{
  "train_examples": 42238,
  "horizontal_flip": true,
  "activation": "relu",
  "kernel_size": 3,
  "stem": "single",
  "beta2": 0.99,
  "eps": 1e-10,
  "steps": 5100,
  "warmup_steps": 1020,
  "weight_decay": 0.4
}
Rows from block 3 of a small rotation predictor, named by matrix and row number. Each number is 500 + 25 x the weight over its row's rms, rounded and kept within 0 to 999. All counts start at 0. Numbers have three digits each.
Before each channel's rows are labels from the 100 images, of 14976, where the channel reaches its highest value: "colour at peak" is the nearest of a few named colours to the mean colour under the peak. Only what is clearly more common there than usual is listed. The data: capsule endoscopy frames (Kvasir-Capsule).
# c30: last pointwise conv (model.blocks.3.c3.0.weight, 160x160x1x1), inputs 32-63

colour at peak: black
c30.15:530528532528497493531475497519522499488549526510526466459504488500491523481522516555546519503477

colour at peak: grey
c30.68:477497493565543529461490484531476550502514527476485491533502503468535479484498467486490498515494

colour at peak: pink; orange
c30.65:510530531492507481468540506485455509467487510468463504497457549494487478484487479492515495522468

colour at peak: grey
c30.71:492534512525520507526487521491500474482527472493541488479498488532533500494513564562516562521518

colour at peak: orange
c30.1:532489560498487517457507524478498484507533461489515511477481471486520483511502537504523495458515

colour at peak: orange
c30.64:525514520517488485502480497460443518473543483477497519452439493525498518506443466496523498509488

colour at peak: white; pink
c30.135:497503506495500478478497466508476488476523485509518480519500527486517475506456497495550560533511

colour at peak: grey
c30.79:453517471518527508498553504514478526503521461501455527516498446484507482536442486461516518495498

colour at peak: black
c30.89:506497522529492506521515504516456531505509560475530473463467544545506515516495512545489503491515

colour at peak: black
c30.12:514523548484454505512469527512480511453525508505492468503501498560503464501503533561493509461473

colour at peak: black
c30.122:476510503555483518559540485539524483496504540480502517514501479540490501494519522546526506496471

colour at peak: white; pink
c30.94:522468554497531490461534485515494486484519491513467502530467512509527524519462518486546529529516

colour at peak: black
c30.5:506532504495517521537473530519459480499484501525563511485473516482499480507470562496483547519507

colour at peak: black
c30.76:520495528530509515506476473537497522445501501522537473506484520528474497500514549533537494456471

colour at peak: orange; pink
c30.56:462493511536494510490499475506486497527509483555487511500484571468500471445480522493460493457487

colour at peak: orange
c30.86:536493530497471446476483485464493488464558436518498500464520487508501511465493530502511540544463

colour at peak: black
c30.0:523529500512487503524501488531504515503534502470551513498519499540482515479523566546542540512495

colour at peak: grey
c30.38:445536451509561526485524504497488492510507505504509469493520494501538487495478470507494478507495

colour at peak: yellow
c30.150:475476518523480508501490499501497540501506459516518476531493528452490468488479488454507491488522