From a checkpoint of a small rotation predictor.
Model: 10.6M parameters, 96-pixel images, arch res2net, norm batchnorm, depths [5, 5, 5], widths [160, 320, 640].
Training: adamw at rate 0.0012, 5100 steps.
Data: trained on capsule endoscopy frames (Kvasir-Capsule), 42238 training examples, 7.7 epochs.
Rows from block 8 of a small rotation predictor, named by matrix and row number. Each number is 500 + 25 x the weight over its row's rms, rounded and kept within 0 to 999. All counts start at 0. Numbers have three digits each. After the name is the row's rms in percent of the matrix's.
After each channel's rows are labels from the 100 images, of 14976, where the channel reaches its highest value: "top examples" is what is common among them; "patch colour" is the nearest of a few named colours to the mean colour under the peak. Only what is clearly more common there than usual is listed. The data: capsule endoscopy frames (Kvasir-Capsule). In brackets: how many of the 100.
# c30: last pointwise conv (model.blocks.8.c3.0.weight, 320x320x1x1), inputs 256-319

c30.209 096:519502537483541489522500563505500498506492482505494467514515476513522461517495478483474478545491477500480503506508498483513523483555508478564513474505510497496523480532489528543506495521496523
top examples: finding: reduced mucosal view (30)
patch colour: black (100)

c30.74 097:454496479542509538491551504462500474502514478498502506455467457499484533537474508532506466488484453483518535529496538532487511552488514525516509484515528526472472537497523465475513516477439524
top examples: finding: ileocecal valve (49)
patch colour: orange (54)

c30.202 099:515491523494520527511507514497515476530556555504501529480477531490495488507518502501490536519489520502492497484494475492513489498525508498503532522479479539514536490514499469474547490499507513
top examples: finding: ulcer (54)
patch colour: black (100)

c30.23 099:508498549482519495492501503515503512515443523471456482507473508517495500475470467473470484522451523493503447510477482503491486471530460508530518520478494483493489520506483509527494553498516527
top examples: finding: ulcer (28)
patch colour: black (100)

c30.69 094:501515517530526499482545490469504490527509501501507533487509484513512510509498528529546496514490482509517474547535495510507521498491504521509514519511486499497523506496471491525510543489473508
top examples: finding: ileocecal valve (42)
patch colour: black (76)

c30.220 105:492512542488529533468491538506522495498490503524502499490498508481509493538492492502500523525508493562538492505504486503511474508547509510553571487479502501502517531497443471524495510497500533
top examples: finding: ulcer (37)
patch colour: black (100)

c30.13 098:452482534456562488463485560511492463506500467508511461464492488477543475534450462547482503517477507564484498467478498477503518528508494512577522484488467464520513490509468464527461534519467497
top examples: finding: reduced mucosal view (58)
patch colour: black (100)

c30.302 104:455502473488490469469487459463467463535538498508529511463504537494501479518471505479499493448529493521488522495495516522514489487460522483494480496503509491472503469503473463473495494506453490
top examples: finding: ileocecal valve (49)
patch colour: orange (59)

c30.193 102:476483509486511500482511548459528452506523519509513525452456532534487487513471479495483526559500514506506509495484489519522513535519472529526553499468471520473528546480477468495485505513459547
top examples: finding: ileocecal valve (30); finding: ulcer (28)
patch colour: black (100)

c30.112 096:470497475539474536478540480474505463508508467472510510473491537531515529490531548502534453480539498472502545534531536547512525526504528492532503492511561528495514508513526461463501506488486491
top examples: finding: ileocecal valve (41)
patch colour: orange (48)

c30.79 100:496477549490528518484506538475531477488515479471497482495469482470504494488488508505464500519485482541513486512480491517508485492529508525538527524495479475511502522481482473514496482506494548
top examples: finding: ulcer (27)
patch colour: black (100)

c30.318 096:505508518498514579500531508509558504498487493485521554518476516520525545495478528462523477551472495499558489517498484538466483502510527556511578552494476515468535539472490479499480548480527539
top examples: finding: ileocecal valve (30)
patch colour: black (97)

c30.2 100:446518512484509478495481548477509492502472462483471509475463485494477496509469473517508484537516510526533526506503478484508466503541509498528530517483505513494510497511476498499500525505473504
top examples: finding: ileocecal valve (36)
patch colour: black (100)

c30.51 102:499503521478526504482483529467518485496515481496498516467480481508521503525494461497472522543497509532503494489482466484520487486541511508556512504458508507502484528508455487533475486500461540
top examples: finding: reduced mucosal view (27)
patch colour: black (100)

c30.68 098:472478517525512524481507503513528496479563527465506528482505510511494513527496495505487513517493503537519521504497501485516479501524510491538520527472489528501493545490510506517542504509500494
top examples: finding: ileocecal valve (33); finding: reduced mucosal view (25)
patch colour: black (100)

c30.145 106:452476536486534514489497500496525465505489458503489481472465502510487491525489474507485495497515492524528479487484522501501500462508502506577542503499500467473512525494482471510470500491466544
top examples: finding: ileocecal valve (46)
patch colour: black (100)

c30.142 092:505536491524498563517554517504501490516541486480508538486477523557512495478476520525555507526496480493534498539539530523520511537504530522498500528533519512515502531491522512505477518502486529
top examples: finding: ileocecal valve (54)
patch colour: orange (49)

c30.251 095:497545507526457553499546490495495485515464483493526546484487500547506531496491550487547489522467475488526472508531536524476506510471520535474507508543505502460488534506482499475463515450468528
top examples: finding: ileocecal valve (28)
patch colour: black (86)

c30.244 099:464542495528496518475549477505519466493498460486500525480450468532477511500455516518516465514500472518560510526541541516517530528501540507516515529515503484518510532508452459468436504487492534
top examples: finding: ileocecal valve (49)
patch colour: orange (33)

c30.182 097:495548504550474527525530481492494486476473420494481508488484478530508489505509517527530448481506472467513517566549517519477530530502514480496479495544560492490486531488509498465464498484474515
top examples: finding: ileocecal valve (51)
patch colour: orange (60)

c30.217 102:502496533507546528479495559501529501483498546484527509481473494520506526485482520490486530556476522512538525516507470499497493506540459507553524538489487527506493503497473475511511509498502523
top examples: finding: ulcer (29)
patch colour: black (100)

c30.132 093:466510511542481539475532492487528495515505519494519519468511505514508530483497539525510499511503477510512485525548544513504526510505504547501512503543503463502517550452511471497493553468455513
top examples: finding: ileocecal valve (44)
patch colour: orange (43)

c30.4 089:489510517476522498493465476471498478508496505521504497517484558476512519526461454516481524530492480507479494483476494513504471523504506480519528493460487465521526520487495485509518509493465524
top examples: finding: reduced mucosal view (31); finding: ulcer (26)
patch colour: black (100)

c30.313 100:469489523501504534467505511470513485502463483464486501500479477511514504472476503466502474516469444467504439499491495521504502469534470535521536537501475469472502505441467516523431520445484523
top examples: finding: ileocecal valve (28)
patch colour: black (99)

c30.258 101:506515480524505507480497487465466489483507521489531504488490484524518480476507528512531449522521518484492530497517505526490512486494498511512490473504524504488487488468509469470521508502453466
top examples: finding: ileocecal valve (38)
patch colour: orange (40)

c30.195 101:490519532514525522507494544486523500499541512512516518500486517490506512527490528472512527536499505524540497518476502508511495518540505525510527525486499506525519542514488471524516544533478522
top examples: finding: ileocecal valve (50)
patch colour: black (100)

c30.166 099:490507530484512512499489508488519469537533506462528501466520553494512519473498501510500540532501495501533512514467469517533515474482492512511525510487473525466524510503465465513498512517480513
top examples: finding: ileocecal valve (45)
patch colour: black (100)

c30.249 102:492519490532486504477522479485482470500509443496476527444485510506515498517494518488511474501552448455499576505518507520511499518488512506500454469516559495478499512471490461454506496480493486
top examples: finding: ileocecal valve (31)
patch colour: orange (39)

c30.229 100:508521526525502536505505536488572486459482501497488504514478457522495514492505505500512479554467493461543466508479502520478484491543474537528541539484473499459480551482480518512462522480507558
top examples: finding: ileocecal valve (27)
patch colour: black (99)

c30.311 094:487545483531486559475544476479507467532487489497526543458500509538524525487474521485515515526468517515537495514555543506510510547465525520484504510531508481489530536466485471503504557512490532
top examples: finding: ileocecal valve (37)
patch colour: orange (41)

c30.253 102:500495563478540489509506553493525481488494468492489499501487514495508483506488478497474521563525515536524504500479494496521517494547468488545511505480510530522502500514488487546517498498498500
top examples: finding: reduced mucosal view (29)
patch colour: black (100)

c30.146 097:490524491528517540471499500486532474480566505503497528507495489506495531528507517547474547515482534533536480525473496508493477541488491556529549514482463545499481542510518477516515500514487533
top examples: finding: ileocecal valve (31)
patch colour: black (100)

c30.104 101:439509488488490546460487498451526467505499482524490539483464504511502544550451506530477493508456512520518486505509516488471512545468510514536512501502481486494491534496485471488458520509472537
top examples: finding: ileocecal valve (58)
patch colour: black (100)

c30.154 105:479517479509457514451508473439464464506517489508507481456451492503512501479474522487516475460551466463472556516503522512483491479489516513429482501516510502442497483433485422464484514466451474
top examples: finding: ileocecal valve (45)
patch colour: orange (39)

c30.161 095:512541489516457569492544482469502502502488490483530556496492522556528519489489562499539489482474457460511507540545543504486550538498500521488527520545510488461478554465497489450488520465487505
top examples: finding: ileocecal valve (48)
patch colour: orange (49)

c30.287 098:494486539469551477494479575496530473513507493507508474499472538457495454523483482487480511554527498502510536474483496484510466499542504473579516479484519492490527503508483498526497482507501526
top examples: finding: reduced mucosal view (25)
patch colour: black (100)

c30.135 096:462542489520464555445552474447531444509513470492517552443457510506508525533460508496498458517456475501524475553537507495495540532472503522511519533523500471493492531493499465469477533479457534
top examples: finding: ileocecal valve (49)
patch colour: orange (54)

c30.223 090:514534475518477554478551506462503491499500485503503564470482527563529533494499526528534473529480501497552519554552537525501514556495512544527529516529529527496482535512503518475460524505481532
top examples: finding: ileocecal valve (52)
patch colour: orange (38)

c30.297 101:464514460513485501472527475483482470517485455487492528474487510502516504481499499480516473463553451480497530497505528510507513464494490489501474484531566500473482489461514469464476469469476483
top examples: finding: ileocecal valve (28)
patch colour: orange (43)