From a checkpoint of a small rotation predictor: 10.6M parameters, arch res2net.
Rows from block 9 of a small rotation predictor, named by matrix and row number. Each number is 128 + 32 x the weight over its row's rms, rounded and kept within 0 to 255. All counts start at 0. Numbers have three digits each.
After each channel's rows are labels from the 100 images, of 14976, where the channel reaches its highest value: "strongest on" is what is common among them; "patch colour" is the nearest of a few named colours to the mean colour under the peak. Only what is clearly more common there than usual is listed. The data: capsule endoscopy frames (Kvasir-Capsule).
# c30: last pointwise conv (model.blocks.9.c3.0.weight, 320x320x1x1), inputs 214-319

c30.74:121153118132144103150184212162118140181161146100143127142133162170096103109120223163163117143133112137111070131081200143111121073168217114155142136124140138093173150113129148157105155131197149132154146232125123179205113107155165116171111191154100173219102120160122210124153171118121129138183176216149207091184124173173
strongest on: finding: ileocecal valve
patch colour: black

c30.195:149141152140145154131100135159138144103140124134106150090112136112100168155107120116128190153160155184148179140142124172143142185144144239167161127097119161117099106156227119215153176095116101168133128114153166129109113129183133117139171179171130158134142183157159166122170145161167171195114104109170122164136138160121
strongest on: finding: ileocecal valve
patch colour: black

c30.308:091154134125095153158129178156134133151134143141146080140093110128122133161153170133119099154156130119150178147199152115082124133144140122157147119120165172193130107089090165109108072101112111213164139148182124161110174113123127143137110133196120163111136111157173122122153121096193133174110141127084111197157181153127
strongest on: finding: reduced mucosal view
patch colour: black

c30.202:114132109128128082138141152113135149167124157121132094125144123161124134106113231164232130111156134128127124163097218136111137123120174151150141107188117167126129143115142189119141141122231066132170157184204167187191155122102090151216119167164100167228134152134148147123123221113183163202148209181110206149182151182141
strongest on: finding: ileocecal valve
patch colour: black

c30.307:159118100088129180182148185217063121136106104125199150138136129112170081187150095091162156143104150131104158100127142101107081135087101140129170066152162155215180096132128107114133131079131101175131114150134092113095152123111095066085143101112171141111163082092174110106181146125137128109160135139161141149135115052088
strongest on: finding: reduced mucosal view
patch colour: black

c30.276:131129096079095113127127168115102207142148107085179184143143129113145121115184137084085174137130070157056056144079105096111128051137119175085112099170061088153202108174165076151187152110125141111067072147121111085170112101115116084094125118086203099120141122159110158133136164071096144136180117136177124120105089091140
strongest on: finding: ileocecal valve
patch colour: black

c30.24:158117142101109170156125161217116111183099089105157152194151125179152106161177093138126111123119145117117145121168108144112084145157151142136114124156113169162123118153107153145181113137132134114073078108140093152139118125108126101129138128160169171132137080122183148077137150091138121109114145146116156168133143093129
strongest on: finding: reduced mucosal view
patch colour: black

c30.35:116102122106103108116099147150101119116070131133157153159134148133124132194138151153129111145128194148171149118147155135132125153129167099187123175107133141138113099154134131109116114087138141149147097159129145173147139152096122090144119130175108164130121102105127112101135122144138129130099158130120144150133176126147
strongest on: finding: reduced mucosal view
patch colour: black

c30.150:147162130125089150153103130154085145162106140092174201169196153129179077146214124139122166144151101149045082098110108145085105070140100161074114095131102082120150104186168110157140156127132125077085069126164102109165089077078150117129163122079194108140162059117092138071143125066104080118163129105157102140102054066140
strongest on: finding: ileocecal valve
patch colour: black

c30.247:098112115088138116169153201131092120181138131108123099122120115195099109091130198155193105131177130121134099129126155139093132133159208114186165097130129168140169109116127171151158147120210100160178125173170145205177152137112097100179129156200133186197147135129172161089154176113141122188173182194111170140183142191088
strongest on: finding: ileocecal valve
patch colour: black

c30.313:103100091149064179175104133149075070164142093087135121108071130131132069114138128146125106110143132126098137102142164102092098149108150109135174085115169101177128113087111178097143109117085109164131105109146106182093111131103126105180114120198123178105118121136192133106124135117191136150117145109108111193086206187100
strongest on: finding: reduced mucosal view
patch colour: black

c30.117:122116176101141164160203174151130118184168124142136148169131113208135125151118172189186114134138076130089079140109214140124159051155170118118099156165079182134178140137134160130110139132209126114099107199118115182198148132160152136164101197144131185210130113168160182109101164141124098101167214165094193148198103123173
strongest on: finding: ileocecal valve
patch colour: black